{
  "arch": "wavenet",
  "widths": [128],
  "optimizer": "soap",
  "beta1": 0.9,
  "max_grad_norm": 0.5,
  "batch_size": 384,
  "weight_decay": 0.1,
  "adamw_weight_decay_other_params": 0.05
}
Rows from block 2, named by matrix and row number. Rows with one number belong to one channel. Each number is 128 + 24 x the weight over its row's rms, rounded and kept within 0 to 255. All counts start at 0. Numbers have three digits each. After the name is the row's rms in percent of the matrix's.
# filt: filter width-3 conv, dilation 4 (model.blocks.2.filt.weight, 128x128x3), inputs 0-25, a 3 kernel for each
# gate: gate width-3 conv, dilation 4 (model.blocks.2.gate.weight, 128x128x3), inputs 0-25, a 3 kernel for each
# out: residual pointwise conv (model.blocks.2.out.weight, 128x128x1, transposed), outputs 0-63
filt.54 103:160071128146138150149152104121132128125166141146144172132110151161150178135131120160158111183095159107144088182126130153108125130190093109121106108085141139155136087154165102078137125153127155144117100143121103155141141142147123110090
gate.54 107:128080136141140121130134092173125115127112132101153100125102113155154143112071118141131146180101137110139120109137125154124145139143117124094120100158120097089069135180148079096120101143121157137089149110121128144150126138107107150125
out.54 097:087149153154107142127103085106142135157134108105191125138104160137118142160104125098161186108144100159159106131148162100107106114120149138121127086149128140123092118152100085116157101128122110
filt.55 105:175141094136090110125094100181127142134132121107100143123125134135138157147127100133138154123147120139131145128114122159131157115102156158136117144143134084121129107142116121136142120131147113163155096115123128104156108146128139109137
gate.55 103:136100137109178135088135101148152137110144142092171099121153129119153116124186099164067123130125180116158109148110105181114159147163113082139132138130127123111092134189139136125105110098094136103103140103183143132104114146142078153108
out.55 092:120127111178156100102104126133074120123112127137092139122155118166187170154158077110126134154131139122127147140106156158150112130118139137135136111147079138148134120135136118100172149156123095
filt.56 102:098148123105120095146119133136078108140114123141126093116142116101208116112132134146110105158077126116136173151138141159116105140121126108091107139110159112118137134154113101134158169160147128182122169119146183145142125130135104133137
gate.56 102:108114107154161145152135171136167148096135100130132116120143124126109170152140153118147154086123094105153125101139128150106147137121162108133176163131131108106164150156141112125083147103127162140127174134140147143097140134117123104094
out.56 104:102141122098147092131157155136154161108093113095177159144144098114135124120130091111156161148166152104168137104143115091140147173102158124123132103118148146100142122124121173108108114157075126
filt.57 098:130127153161108140149115140182101118213136103151111119149115136107114132194147122108107102103101128086080120124137127155145134116129135158110110182107119145129159148129139103126147155113133133106134104135122129156120155082139125115124
gate.57 097:116111081115146131134163132149173168159116097144126134151064159094147151091149114093124131148152118131128105154108132124117135168121118127095109145109108096121123177131110116149150115119120132109156134147125134131133157161132137091140
out.57 104:136090130119128148139145140109124088116138133167130112088119144173132172163114119155155137126151124116145076147137129145141115099155181110110087095130136126147118113147153162086128129122141134
filt.58 095:109132116132123112109094136108102093095080138130125157119146135131120098120134175184132130140097158141119152071134095151113154091118130159145141142130118195144131111141096130161140133105156161130163103117108095156158128091112156124134
gate.58 100:141110121152125123109095161148125132159144089072135122084103155109123155120148102130131145121106154152125180089130141123128077127110137141115074129151149111144126124098107119109113119143128090144126088119204097133178121099165104137179
out.58 098:105157115132123151137102098115161119086150129122134146110115111078099099113137178126075157122134146104115128145141120143154174124132125071088135140144105078147097100110099116134129143144154144
filt.59 097:122136115088148138086140115154116147119152093110081117159102089137149154106142152148108154099086178150113127130103108119108083122088143122130133121163116143176109141125094094158111150130098129097131111116158123103117150147090130112151
gate.59 095:140151095113123120148114136143136117155109136171160143131090133137169163107154118124103115148148107128097124117153117113128126061083167135104122165104117115144192152133158128089142107174100112137134117168099128089129187142153113103104
out.59 092:121133128160086124104140135104104112114118120120102117108139106108099127103141119114098106142155139111186154124200127112131118144137118117144079115110113082133107144104148160109132146197137159
filt.60 100:119116131099152093111102139108140146158122117140113107187132131112101125118149139124169137114089140155085132146102157122115100139106134134117125123132142130138101075126154159158132113139143094126123123110144101110133131118108171167093
gate.60 099:088142110133122126110133115119131150152195121111134134146126083145140158129162101151092143083149123116146129106155100118106131116127135136109111125122139110126129120110147116119127108116145117087111143154117121106110176092133109125137
out.60 104:050131108075156097126112121130134153114206177161136128141133094135123141143134113106112158132143136151134141108113131122126154108122147090146131167072105164129167134134111160104136132156105116
filt.61 098:170125153162178094147135109115111147113157120118141144134142123141101106106148140160134143109134120136168133120126165137136090127127137147134122105117124151132162134129096119145139129116128116137139074106130088120092129105135125170150
gate.61 098:144136125103151127100135128135171092152121107117110134121140130100102169125096112129105127112130122113123109140137140117082135125158143131126108096143142119147172087114075184157144136145151138132127145070129114117170142083138105128138
out.61 104:123114070160144123146135158084113126113111132057132112144114166087116171105101161080125151114174159110086112129109168143151122124130134149143086112137127108134131140173125121181154144142160144
filt.62 103:150143152134112161111096126130124136157189190104124092138146097141147142168134097131102121111126113136138151089140116155174131106171121098103126166188135138138150135193136147131115148117173148103116140133170100107103130179140106173119
gate.62 103:152151088119144160129147115115191117161166142120164111094106129129125123136107137121131125123123125105149156164135100132094098145137096093155145084171141141131163121114142120123152117132151146119124136163158148142149123133146102114122
out.62 090:125097121153159162098119137111153089130161128160131110139105135110105124138098104158179117128183127141104163144129120131123123114150168116143141127096122173123115124147079123122158109162155137
filt.63 103:111110128128055139105157105134174116156111111161126155103145083145087133099087109130124147133141112162154142144134134108117126158104125148132107122113122128179174162125154144153168095156117152078114154087113158117115140151099119152164
gate.63 099:124119174132135155129128083096144155094134140117166112114144153147088157094153163116102104100134115128145108174102158137161121156146104139155133148137148100161160170090145113126113132170160129132134111136128175118154136123137124116110
out.63 098:110137139090181133090134153148069116141080135157113138166106142133119135107146135135141095160112142125113120094136182103163105102102118158133099142122124087132134127101106068116146127147107166
filt.64 097:101095099142110110112129137155129123111103153186146131146140137178107069151101129112146125154118122133125110136100099103104122141153151118120130134099150128083083111202130126118125134117103172117112142140154124172076143159127118127183
gate.64 097:122164089102112173169140143169110115094124100121143106158153101126104110147148125183133133168108151118126152135113136107136111111121106135101128127111115091153140147117131107108133164130138105151101133074124122132114090108139114135128
out.64 090:105169140159132146101138137109117133134128117069160142121103099123159119113095082107108102109139154120131093100110058129095154110144178131138137099151153138156135118137132119132169193114131128
filt.65 099:089100139132194190132105128152105133167149164107124124098134145124133109102129131123103151138146180137105165133153156152121112133125147149107133161123137110098152151091117192130161109113122134116160121136142134085136145151155137128165
gate.65 102:120110111184117166140122108164113107167109138109147134137112142115165086173136098130132181136120134092113170169136117121091147135075166086106135139142163140095149102117116123163097139124137154097122102117106108137116095133145143166104
out.65 098:122109145167135130131115129103147110154085189167175149146108127104096105091118099137158141129090131101102100098116114101142148113123167139117105086161151105124100097149109132141167109148072138
filt.66 104:117108148125142126112118122194096085087149122093101127105130175144106157120107157119119112130124130136130097102104114137195131142109133116112162141150142146155092118145114125127126137139087146123148154053141178154162153174112133085149
gate.66 101:101165098136178170164128165116133130160153129127158134134103121113108138128145092096148134142150157133095166170106101151118131142121095149101126129143099124143116170121132093076105121125157166125155078146196103142109154086130140138098
out.66 096:093113117120129120158153109157115098127104173093121137145121119140163152140118164114142160165129089106127075115136135143110155120107104102152100124101090156118130102131144088125078076162129134
filt.67 102:123144110121124165153109111125140164093151099135112125124088116142149096116102166131131138153139161121103171184141150119115176097119157118148134128099185113119109158133119173131146139107090125112131121135107120163139172175118075091167
gate.67 099:104121119119087139115106100113092156100152137124081160109130163205155106149090129155122095137147140138134156095110135146084124171152118107137155089177104186146149132109149140101156145124105146120115129139144117073129126119147110164126
out.67 087:113106127126109126091091129076118100087114117140129098127129148118166139093126106122102148105176115141094116103133140098110135085106094150158171134129133128131111138078139140084106116124084115
filt.68 101:143114116080136114124137096148156110140093193106082159152115108095142194109153153132062149133152137126120106149062141119168153134097144155116160105143100172125122093107116132156129098100111125141185138136142158153143133167107131112177
gate.68 098:126143091116123117115142162102129143142120144145137160086125139142156133122114138120061131109152119116098145123151109145120139137122142115102150127099127110149099145138136103149102097125116113102110142143158120114124105102122118138091
out.68 104:146130104118093104140132123137100139112142175145178061138154166140134113161120081140066126108055122148168135096167132148148086150125119144181088142095152122090092129143146120156121105138109122
filt.69 105:096168090162107143119118120133110140136113135120137073144149110141106133128122163133168145153141142116148104142090109103072141104124168084138117112153145125140147111155137152153129150139135136134147163174105129147144153131169136138125
gate.69 095:115114112153148110116113148121120138117131149082145118133076112138071111173131094131120110104160131138110125125103109147134148112147117137141175142148145085128124113153160119138114117141096133119083129133135121134078136151128111120149
out.69 105:112120137107162110152136132148128106171099077121169139141174146156113130151141116123152108124130159093106134128113121109117162110135148174133158111156120115112125116132151149142134140091126068
filt.70 100:150087079102140181102111110120147090145159173104141142130122168130169131132135121126104123134158125093113137107155112117142106112150154145162166152137122096150162150119138137149082119136116144153144122103142092122130167121118135120136
gate.70 102:154143164114114136127115124125147130155150123138074151114121094159104101153175120172158148169119133133140128100125119116151135101135151169100106078180087142127166137132174126110163157161121111138119101155132142117099138121096174111145
out.70 109:145158118106102138145110192142116120114112108144135128170146196102094060127109129116107162151161125142076089129128080131129109132159132102151133160115157132117121114163108126107113112102072135
filt.71 097:117144153102146102140120143125160127078140130079121153130143121140129106117128134108109102097166131151104154146122142143121160095098154145110134118182110169133146162176142126146113126112119143106158115076126130145126156130101103140163
gate.71 099:159144126115111157151138128061167119130130148135122144114140157135146121090104138165147164127125149089150107109128147124144103112096093129117083115153153169143118121162160128092139121148115153134116163169118109090094133125109099105115
out.71 107:126133105127118143118161159096182147097157124142090142143126126138137114120103102104115146129139117128162149105139107123155128139154142129160153148107121137103118152111139144120138137095141119
filt.72 098:153070155151085169115138134130109164095135090130149131153114138125147111098125132099148136088082129100128148121108134106077119166118135141147144141156090165145154116146134095091166110101145084150151097140162133185121157143140100153085
gate.72 103:150145149100118102143155119136128136159105126163146119153104071151113160122128108107134137143147093143128099171131095130112111132147142138154080119141132096151111122129096142164123124154090132079160078120171085134142113103146141152127
out.72 113:136145127124091103162123096142158145150090149147151144135123125139094168125142144081125145156103129085122134102126103097165122168164124164097140161094141168117121140142134124117158098147144111
filt.73 100:128120148107112121095129117109124123098115131118156125122133123114133122147084103146112132131175114131119137117110126084177116114170062102122129112168077120097089107108141101141131139128157174117110143118071121115095177140119135141150
gate.73 100:133167094138122106110135124141117135179111176136138160123125116116108139139130109126146184141105137152124152125111136178148126119122119133090131104133134095093139170099096125107136134116128093156103102122149079134132166127107120157135
out.73 100:175120121133133151123126126114093100143136112117124146082147157123131133119094143117156161163111148148128158101108125141123153111149122118103122115173158144149123161067127157109146112142136128
filt.74 098:135099103129147111150111108103125101158134148152174176133139159121137118102095104119140127114141110138136125114147153108094139095162087087126111119135134130135120146129107162175109146152119136130133108112152129150140105126141097113157
gate.74 100:150199144126124106078175156127162113146093153180137158125133136127159159129110102159101141147117103138127155120128152150122171126107166143147075131145141154090110147145106135121125111139092105118116131138149095106115127129163126100127
out.74 089:133131122092144146125116132132096112109140106101125095084096135102162159119108129145149124139137168140110117120123130153114093087106148164188126129104105142117117135086176146121100116132113057
filt.75 100:147111152086145152138089143133130179120118103142159070156110136175140126119160163150135104153110164142158161107120130077078125106115140129151161125122129137101118123149185135106154105168098090145120127089106139167128151136086118124102
gate.75 104:094127130130121175097125099148114108102168182133145129134150140142115144102103104106139112152112149103098154134060114173132096113180127126174144142102124156100108148115140156119103113110121129159116143132145083184113152092087090124109
out.75 105:150159148142085158102114135082161166125154089126085171141121139110167154120114127121176176117138131129119094126153110131111155095121064156112101133079147109095120109159099125133149130105139135
filt.76 098:078151117137113108139141123104124176158095113162102165137104172159085103088127137137132131117101115152077156137101146130092111115178134169155106089092103162128136081113158137157136138117141131072133104132126122164133098095146129135076
gate.76 097:162161135131115117139141133146135115129110137124128140123113098119162151131110156142179120173076138092155168094112100099139117139096079193103123149113150148118129156075125109117112076149123107160138119088162106146144143111110147101132
out.76 097:142123123143136115134154103136143120144146064096131099158140129117172099193151182164118120114081151150154128119091134126138138107150159101137096100137110127154123099095100167090146089158143124
filt.77 097:157088130158136128116128097122154107128110140110112119147119117146141093112146184154093153187146124122103146117137116110137124166106147151175125099144143104093121082135148173120117177173139115134105104150134136128120126149127086116137
gate.77 104:142113146128152147137147101152157131130116135142084115144116152131109167097135110094130094135130154202086114099112155144145115143114113125120136139129159130146132083099157103184110171128150129136188124134100093158130149193139093118128
out.77 105:144151092137140112127145164149137133149133112123129138151063134155134137060121132154144114140139095128115106122140151095135168128184130146111151121137163115142130106142110116095149117114136123
filt.78 103:125089137123105158117159118100133138135159157106098114124160123116143147141114120143133154138158081179165112120144142151176140128126118124145090112129141127156143150127160119143097142091127094141140132131183139119147094124136121150129
gate.78 100:159092113109096117160099136157101106132140110133134138101073138125135128164082112116158115156126175166093152139137139150137143119084141128116114106122119127098167167134113141112115149115116112121159145178154126102117109189126188095129
out.78 102:107118165141123155169128144103129117138127123141137134118125142146121105141150106165118157138131139155122151128146112169134110149086145163126173084172132113126160158176139110161094111155151118
filt.79 100:168102129108155136154137114142087127126150138126107104137120142074116118090138157130141110126123104135135126114140128139074147105113115128127139149078133103152146091115144129158068089110178126097147100125135186133147093119128117145121
gate.79 097:150104130125102111147084137105141144129163097125124174143103162121136147095159097111110156148108115116126131124079175138140144116173163098143131099129157127139144127117136160124116161141149101147083140152109101100113163100083144092135
out.79 093:065102088130107130137121130126116144142117100132110129117117090195092101107090085091144146151126140130066110159117098126164092112125104097127120095132091153133153138133110091102118130130155111
filt.80 096:141177095089134134166105104133107147135137151193135143149166084123128108143121120115119153152123090170108138105127183122118165088138119136127128152098151094131088127142099127132135118140073142084127098140135168112129074120101131092119
gate.80 101:101143166136111113106087127101127117109131123159156177111161153116117116106125127153135104087140143117153138074116166111147177061102107150126159120115130137121103115108063169135137071106132108064110144120140138172138121121120166098115
out.80 100:099142140166142124105117121099138144149129113157128103127146134172109151087153114111123093123172141158129117087144097101094119122119133113134141116126171132151136092144135125111125136114156114
filt.81 101:128150130127104200109114097149141111085130098142106140093141162122119150097124116143136120129161153118177110112163156066160113136070108127126141111114100104095099134127140140130077127118147137115130127113078141120150130117105104146112
gate.81 097:136135111134105086161106116108128131123119085142111138158125098098124150124111111138167129138095190139127115117074116130123131151147130111116171111115110135098174112081158125145131134109158134095108143152140040148144138144143141152135
out.81 104:105191113116102117108125108116150151106132105155123198152093146138177148154125149083139109138122148124151143068147109134122125116145116163158156128099099129109159109126137109150164145155135146
filt.82 099:114142107161127185093128113120137117126122153155098142156158103122082130079163130155146106083128152093119106133166143151138143086157148146123118111134146183119110115184146113120148148106104167110151178115136150156123125098114134084136
gate.82 098:130129091138131144128099090133144148151126137120094128142148138135141163134160148117123130119120120148084141139101197116147132137124118146088134139106160147108125145078108125157132095148137132069168084132120127127142126082158080096106
out.82 095:119141150123101161162155139122137148105154052158132188128149108128155184148102131144095128134079145095140151087137162125120106106130156134133109104126141183116093113132126146143114086107110109
filt.83 102:116091111133136112127140120099172151148120159128136119112131181123107104139161130189134102177107114126136118109114120162123132176120092172117119119112132161131078111133154170166091108098120107142125146168091117172099129125104151108134
gate.83 099:136131162154147117103115130090147126118145112136169144119117156116109104147137175128104113143116140115133119122114119113157101119104180134140098118092162147111186104163114110106124144077107131133110101153102160130163078143088139115159
out.83 101:162130127114172106089119155134143126113144130104134149131103156128115148113115159114105108101136118143110100128179129153135110117123158128105130104160125165165134127127069154167076073120134137
filt.84 101:129131160135098157097150119142053105111137122135098141095138095128045162125117120142099147131074125078125133157104107129116120139164133136124160144163125166107081105084144091149188145134143111135141117149150143091120120118117126161136
gate.84 102:156121144141110113138142160095128152193147142172108109161109123131110127170111123113104118171164137089132150134102142116141133142096108120136093126074114156099116108187136133131142066105139115106123124136138127150091165126078089120155
out.84 109:118161129100093113099190167101123135139166097105115122122122137069120108136113116107131147087116112116117111121109093142120163139140110118081142126135115150119120112124112142142129112138152169
filt.85 103:118110104147136114130170160095138114150113145124098107134121135087131154127127154148190147141125162099135152146157121105127111122136145149134118090191160141137117125124102086146141143190087141137127114128126166140136116159086095126075
gate.85 099:109148135116121093114157125163169145141125138105121175121163098131138127042159124155143123117148111137133129160142152109146104125093133117118103111139131139130163130137141126133134106118157152117164123149098114118127133142124115173126
out.85 098:119161161166130149154132087138119168100150137119136145127123097125119162088167144123158094126111057097130105111155133144147120138130140121147127099144132124134157076131123110120125158158096104
filt.86 098:105117155123112118120142129119105089131106173131107134123117137117173102114127135125153112148143138071142126158129125120099118100126183111109135153090102132110115185124133143140135153142089115128137075157112089089182135158197135120156
gate.86 105:127141132130116139122116122127106141128136124130152137115156090124117103113125172109105117120158127104156151118135090121134169133135130125106064140153145118080144169125124118170091097119111133117096124138099131100135121150139099170096
out.86 113:105146078088141113091146124123145109145146144156137133120119099124125148141122126131169129139133159167129132135110160148142140103136098076135138092140175136157146077118107136154120119141086117
filt.87 098:099120161162155151154153113136145128080139167164157109068139181071108152143109121107168172127120138114178136168108143124156105115182146131153136148096174112139109123176145096206097153135111098122138139122078122104108137125160099166157
gate.87 101:129114121142124158164093118163136083167154129117179120099129122130139121110135130114127099135147141137122124117098126094114130111121158113139137132115074123080171095149129109118152106151137131137129160164144109173155125061101112151098
out.87 105:110118160088126125114114121172147113123153095108093130126142132074099132144078190123106132131155136127151137148117102156146135131118086163135128085110096128117065155100123117172140140129133132
filt.88 098:141121135118138138148137103160132118073145105123121111155106134105140124131126125128118109135133132155102144065165126147153158195126157133151165076119147125129114086083082118094138126159130115142112103178115174171155106116107160154138
gate.88 098:180150117129118106177150093182133152133118052152076118101106104125121145076166123135172159131127127116133123123160128168118155128155164137166162184118141094112130127136143096178133098102161131141129106116132161147136150111129129140114
out.88 098:122111170161119140146103091136109129105104131124176085134111142108111076135115204159106121106156118081114100145122142124127137081105178130136070082076151125133130132141100133093119140101102168
filt.89 103:111130140161122146141124076183169121105096112122075125148116127065151129146126131111121102135117132142137120161075105120097161136120154116107144130132124120133090107140138127105090116117111142112094147083137136161129153176141179131148
gate.89 099:155149134091125122121125143127138102136076128108119173150154089141161085105130133093134138101178158148110108144116124117104107123135109104153130112108115114210114119088144125109085121156153126143151120156100112075156141106093129109148
out.89 092:064117123113124149114095158072128156142137124157105130153135083094131147123122121147087144136116109167130103135151143126131135145135133136170073160107083085094122101119064131185119138121139138
filt.90 101:107087084120158110120159109135121143123088105111136131167112111185131151140143120140110125118140110139144118150108144110134126112188151112106097112110145116137124142179085156126134137127118166181174151151076155136106121094164109149121
gate.90 101:110109168119139101121164118125103109092145125093145087170158123169156123124155091133138127117130111104105149134095108174165144111124133151121121136098099119140141145163134120106119176115155125138096120095135104153117115155116125153139
out.90 107:163116118167109137102150139123134142135160119129124135127132174155174123104088124117156164175128129143164120105186127150130116164117131145113135110151133131147101150131109130160126149171135111
filt.91 104:101133163157166113124080125112151102128120127121134140096132159110116162126118100102115133113107093092121102116112116123158143133119103135102117176184114160169153124130124188129164157156154146107124086087164087160156156105060104142125
gate.91 094:122133135144161141136110129143160104159136155118120112140127138131099106121159154125123164127125127105094166083178127145167155114103096149114133118123126095098123126187182100133130113083122172082144133154112165111153093088152136167138
out.91 101:105140110112116096110115116147149141151142154146084122133127138139149106100124137159133137143139112127148095088152135176111186111131141085098145163133104150106117134189123122111114143105104103
filt.92 100:107171155102149118162160109126046116148126123135154111134095139118124102158132123141115125159111097092120155157169150136148133148109129179119132161116104149101132158156101115123123108131197162096128126086146127121106137112153132127129
gate.92 102:131107117127171104154147112126168134123103157109131092125142125133152163103116118132096167145206129101134145132101133149111111135126114108170121118143128116157138171159090114150154144112114146096115144096101100115121138122132154159135
out.92 103:116157112131098075140129141110124113139129127139162180150109151130155160101116135136145109164168102116164129115148121103092105125138178105125162075135083132109128152125104113125149118103129113
filt.93 103:082145137061149141119138168106141139122157112198107116127102087116091102175194101121150092133119131149136137115122118105118141132126151126167144102166117131119129108128121103080099115117112127107115165124167140148152152169133168116111
gate.93 102:163162119170148129176117113120091140152155089146099114124112152143153137104141118174101127112119117131096152158076123164111112112104128126154112121151158161129147169099137115139105121135115190150099134099141137161131123140141145074138
out.93 098:121129129147106144130123131141160182153118153123109161141179123096126106090115137151123094142162103140102114187123143125174125147124141082116137082119138096145128117144116123154123154104141112
filt.94 096:100144117096151167090085139183133126091146114108131108119126088117159094144146118112104152139110156116136143158084161158112109152186131125107081129186128086165113189104159093131140149083120093123123190157076089140130131124102128140116
gate.94 101:105148156111113150129183139090154144156094113138145151131143150095106114118156142120126130119129165099127125180112115117129097087128119105101166144143090116165138067113158100163106122111204134136086151140163115121118124147125087142170
out.94 116:158106154116116108161076136095163108146082146122124081155082139124175131145116122136076143121125101105100178137154102110130151103143186111156109136143112112102094147132111128102122105098154118
filt.95 097:100126109112134127144100148120163093077130159147143113116124158160112139123114138075196130117155137119099136118116141130065140143128109169169145145108122107105152151165100095121094153162141122155127123154127106131107131106156137152135
gate.95 101:129132122105144138155158131149101132102129151120113121162094123143135148135114141119141135136139133146134100098110071151160079145093134156152114167173097109130108116110158133169115147116088110093119128127100106115113111132118118135147
out.95 092:152129096094147148106077138117153164140155146117106141104124118134149114138130141089116083137166101109112143161126113146139173152120141109142136103132116127153165130119140103153148127148138142
filt.96 103:148106156128111120109136123136084142119134093123128169126109130114162097109193094129151080119125140095146157122129163141138158140125121100086086113126128112141131151154151147141139130129097125146118148172131122117150142140142160174126
gate.96 107:096126111117117124147121145114160103095172101089120103108085153164170123105094131118106143153113129108150132116112146122105114110153174142106146073144111094153121156140110087120094138168081086117087121147120147163127170093163111131098
out.96 111:145153117107102138139118136092158110119114163154190132136113135117142146165091141115123120148170136196098135183094174127097125118133094135149137120099163143089108066123138146118114122089117137
filt.97 098:146099137131137120120103133127108116137138099088128133140156123130127135122105098127115128123139165111117136114141174130158160142166118127120147115139161125103147102102117098134128109102113131159117127139099104157128104136148106165115
gate.97 097:139182178108122135148128159127112158164135162137141125099137096140112148165105122138138123116127131145137080154149155179100127109138174112148130129133128135115138112150079108140126075144163096165135116097122132142137134115151129152151
out.97 096:128147119122130129137116184130104139074152124138111110088182098124147099121148124158140072109115175178132117155123128107109141137110132109152088122135142116133101127174145108140117119160161185
filt.98 103:123145132117136142092104115148191133092174128136195160133088148094115091084142120106086145122125150095101123111136150110129121125112092093117130102120134147150094168127128149133125157121092113107153127171138136149100161116105123099120
gate.98 104:126124108130142134139171147157127103120153149133150144181120140163160129133160134185154139122107146087132094122140114087127126097192134123111130117096162167148094099123128137143163140100106142122093157178141103129132144110117169178160
out.98 108:125094118064103101135100101112118081115103103117141088118124119094149093164125124100153129156121163156133128112125155137144130128090097132113156126091149078119151171143120102113137129143084136
filt.99 103:134063168159119149138105093125123145132154121087113097133103103112119141139106103086099116085128115169086125141133134136143070135149104136117111118145116113161097154182135129177115135159123125127129134109149133171170112082141108099128
gate.99 109:090145123156147120156097122109160089101094145146174124147157090134141121098169115163156122126148113109143141139101087102147157130110142142170138119129143126118126108149122118138123143170142093104125164133131081158119123168096097154106
out.99 119:139130103092170140133096085104097162146131160148140108127149136155128136126135169105155140085175080108104139127114124126142082096141115112154117132108110161164135097132125108111165148143131138
filt.100 103:089145119106120139145062135110171120118131115127165129129122121120137157137115121148091148108170085154133149136172127093103140126184106171202112141174090095151124112114116106116083119116164152106093100161111140093113134102125099134141
gate.100 101:116155104184157124120190139135086133151099120110101164100125102113107151140090091123171181101138130137141132127124163098076167093109148125084115107159113140145152119094151155109131144156114141170128160088145123129135136112130146147151
out.100 091:126142124147175120126134157155133109141126074145128074096127114143133132106164111143149104118143143152169148119136156125169110150089149157125135153173149131134162124108125121094086141185129129
filt.101 098:143098128114140126101091111161135121171092105102082110071095152125134137108106143121120154122130115120129118132112118098138132182150129125141138103124134138104070127124102182128172092108175133140118141131118105141125099111170118180154
gate.101 094:114100121148140105170114117154168131122087145175129154109118124146132122132138121164142118136150134116124158102135115139111176069162113102119157167162175094099128117110149135116155140110099102118136108099112113104186160108106121106113
out.101 100:165116146120167101153085141131050103094114097123131109133112134116150097103143148144098131171151165154102129105152158113110194118130143083139124137139125124122156157105120164117152112173151137
filt.102 106:155110074127147165170112095103163134125138098127148149122104128154116118125138111098118113145176154119098126179119080103154106139115143120104137122098099075136137103116136134082154137091116110136115146139140115103095168094139162166098
gate.102 101:134110111149166176110139099144142152135130134137103115147117131136117115098110152159136117146141118110115144110118173100118155133131102117133136140113159132063148133166136119089128153140131131137134081108144125089139151129123116096147
out.102 100:153138097105112152098167124138110107163078125152165109150145143119079145139153093107124104099097156109136146109119121068102149157121117102137096109119140146071133130120120088141128147133110120
filt.103 098:091119124110129127103117149165107107121117116102139116126150140135155108122135115119140145122142148091094108170173066168134110126127151124078131104125154124140113103136161121109102110136137137100147167095158143130122114168156117131138
gate.103 095:126110157135124161147137153115113106120155141141106091088129109155199135132153119119172151147110119093105133111138123117105155091143108129128125120121125096149130155112111149132152112112121118147162131114119134110117144112115159135128
out.103 094:144101130133127158151133130142125108108168163158144095097146088137190152091103109095107086158215135113115110115125121144124123144133143107087100151157169117092138119112127152112128107159097136
filt.104 097:144104132106100166133167124142098116117132142132130134104112165112139140127097087149169130131117135199158113153156154119125120118144086103135123178120141169142116144113165073142160149125116126103119177113128103107137088137111158134146
gate.104 093:164143148103120161116136142126134103102105101119172101146107082089152164127102156129137179155140121132034138129145113110144124100138113140121117151147163118093140146134100125123144111106169112114127133121152148116131123126121125144109
out.104 091:131114141103118152166087149136173090136106157112143107161115107095113108119113125129141126165124186112121103118138130130128060110155111118111161080127143132123139134132130118167152153088148123
filt.105 097:146136141076105171140140122099137134108121088070156123102133145127163177130104137141114111113148135184108132152124151111138126140148128110139093105137154128132124120135100136125143140116127169100109128119134122109141126161064104122106
gate.105 098:107146084096171117117129097124171105111151090123150183110132130083132148137122106138141140130124162145131138119095121145154134121117153100125149156134130119137096148131137141141142127096103114136086128182137094127161109108171139113118
out.105 102:124158154122146138103112157160145114133110105114161080143096116159119175091153158115149143152128137168099068084137129170144110142129101105149129156162135143133082172122115130100139110150157105
filt.106 104:163126139113101111120141176140146136118085144127171139126064109118145129133094168119126131153140113143164137150138119158144142138120146145145147112114130122118134091088136153141079129150087168119143129129088117143121113136133122143102
gate.106 100:088094146139119120153149120084137138113122186098135137102133155129127127114125154158151103127117158121139144132113137182088087116163147086153145143120126132107116128166185140127110129099097135146136139142129125124118141181135151116129
out.106 094:176121079127176139096137123114124093139105128100135160125119164111119170153088094144120125098079151111147143108136152165131086170136139102159133085122123122128131140117131120198146069144126131
filt.107 098:110159141136142099089090139098117136087102114106135137100122113128163128106111114144172098133109131130149137112153151131161138128140105157127117147144152069098091129145194111130103115084123109141127102134055108150098089112116132153146
gate.107 099:092122074130175090085128104156094144134178075110136171146127088129130144078138124134156131126145129133139090132134139161059099145157107184144114085150160160146159105094167115135143167122131121114128134115119131129164155131122107138105
out.107 092:091116147134131093127109122155124128111122116124146144134106111172131117169158096138109138131132174091098144108083182142134162156161113122109125098110074131177125137098103130152136124151119129
filt.108 102:121122089120174130156123119148155135099117129170124123079143114124107137100132128134125162111140108115142118111160122095149110100139112103127148161144116130135130119173152104163123146147132158137135171164103076105135167165140120138142
gate.108 097:102097134117115177137135147107103108144154181179095155120147137117164109107188165156116125095124177134109108138070095090111130122164140118117155139097083091099088129111156153154165117155119114116122121139117133111128116136148130122126
out.108 103:137129141088108118167123124098150081105125141116101118129094070130130145124152136077148107123089111131092134130107137081143162154114109145157157144125089158148116119135085134118122139117124110
filt.109 096:103122148075146118141100145152147128131147124134149093140136150145118109194065152104122106156139130145157137111132149149139104145133119125114104111075136133140121151127136127148104142111138119145147122134102119125122085128137164118137
gate.109 101:145108147176188150164126152143119109125122101153103108128140083119116128129092092127114143137156151153099132126145106133128124103134111139113138105146153105133107147151129174088122116111149113184107156122147117114150128148083142116098
out.109 099:153159143083127125114142131144115138167105093155116108150116123131156171155146120117112150153069152114094084141115084109109139124117137107133132117123091064107105124119128119136084121147108129
filt.110 096:128148116100090149140149120140131110172192125133159120109127141119113119170114117092114145157141151078154110154184134099175086142122119093153114146138155092143152136153065080130116085125095084142154097137144090140098141148120098094144
gate.110 104:157122107171152114168080135117121092145127112144171158144125117132073097126105122137150129119132170148107149157147159195130129103152149089141142139125113083156130087118100116132127119136092137118153096122140148111166105149118172123089
out.110 110:153145198124151102126121143121099103094097155136127132150155113114051134160114136090155118135151118098168153113097176137134097139145094113099146145121119134163139120107111108146122143108158107
filt.111 111:137093118146126135163157112106154118121099175099162137113162083173094150148141097117111117148109134082104163142096126104142153129113147117165114110160159151081145143156129117137148133109146108094134083173124133133117141116091154142117
gate.111 100:135123162141118150098167138124136135095156147093172127106135127110185135100132148167132155124140125090126123096126108087119164117146144146103162117149145140125115115145127146080152124153135172140137156121123134188142141092105143096124
out.111 098:170139091110126161134070116119166123087106156121094173112155143147123131177139152153150123115121165136142157116131123138120153133121120127098148100166096121137118153134182159090176132135111111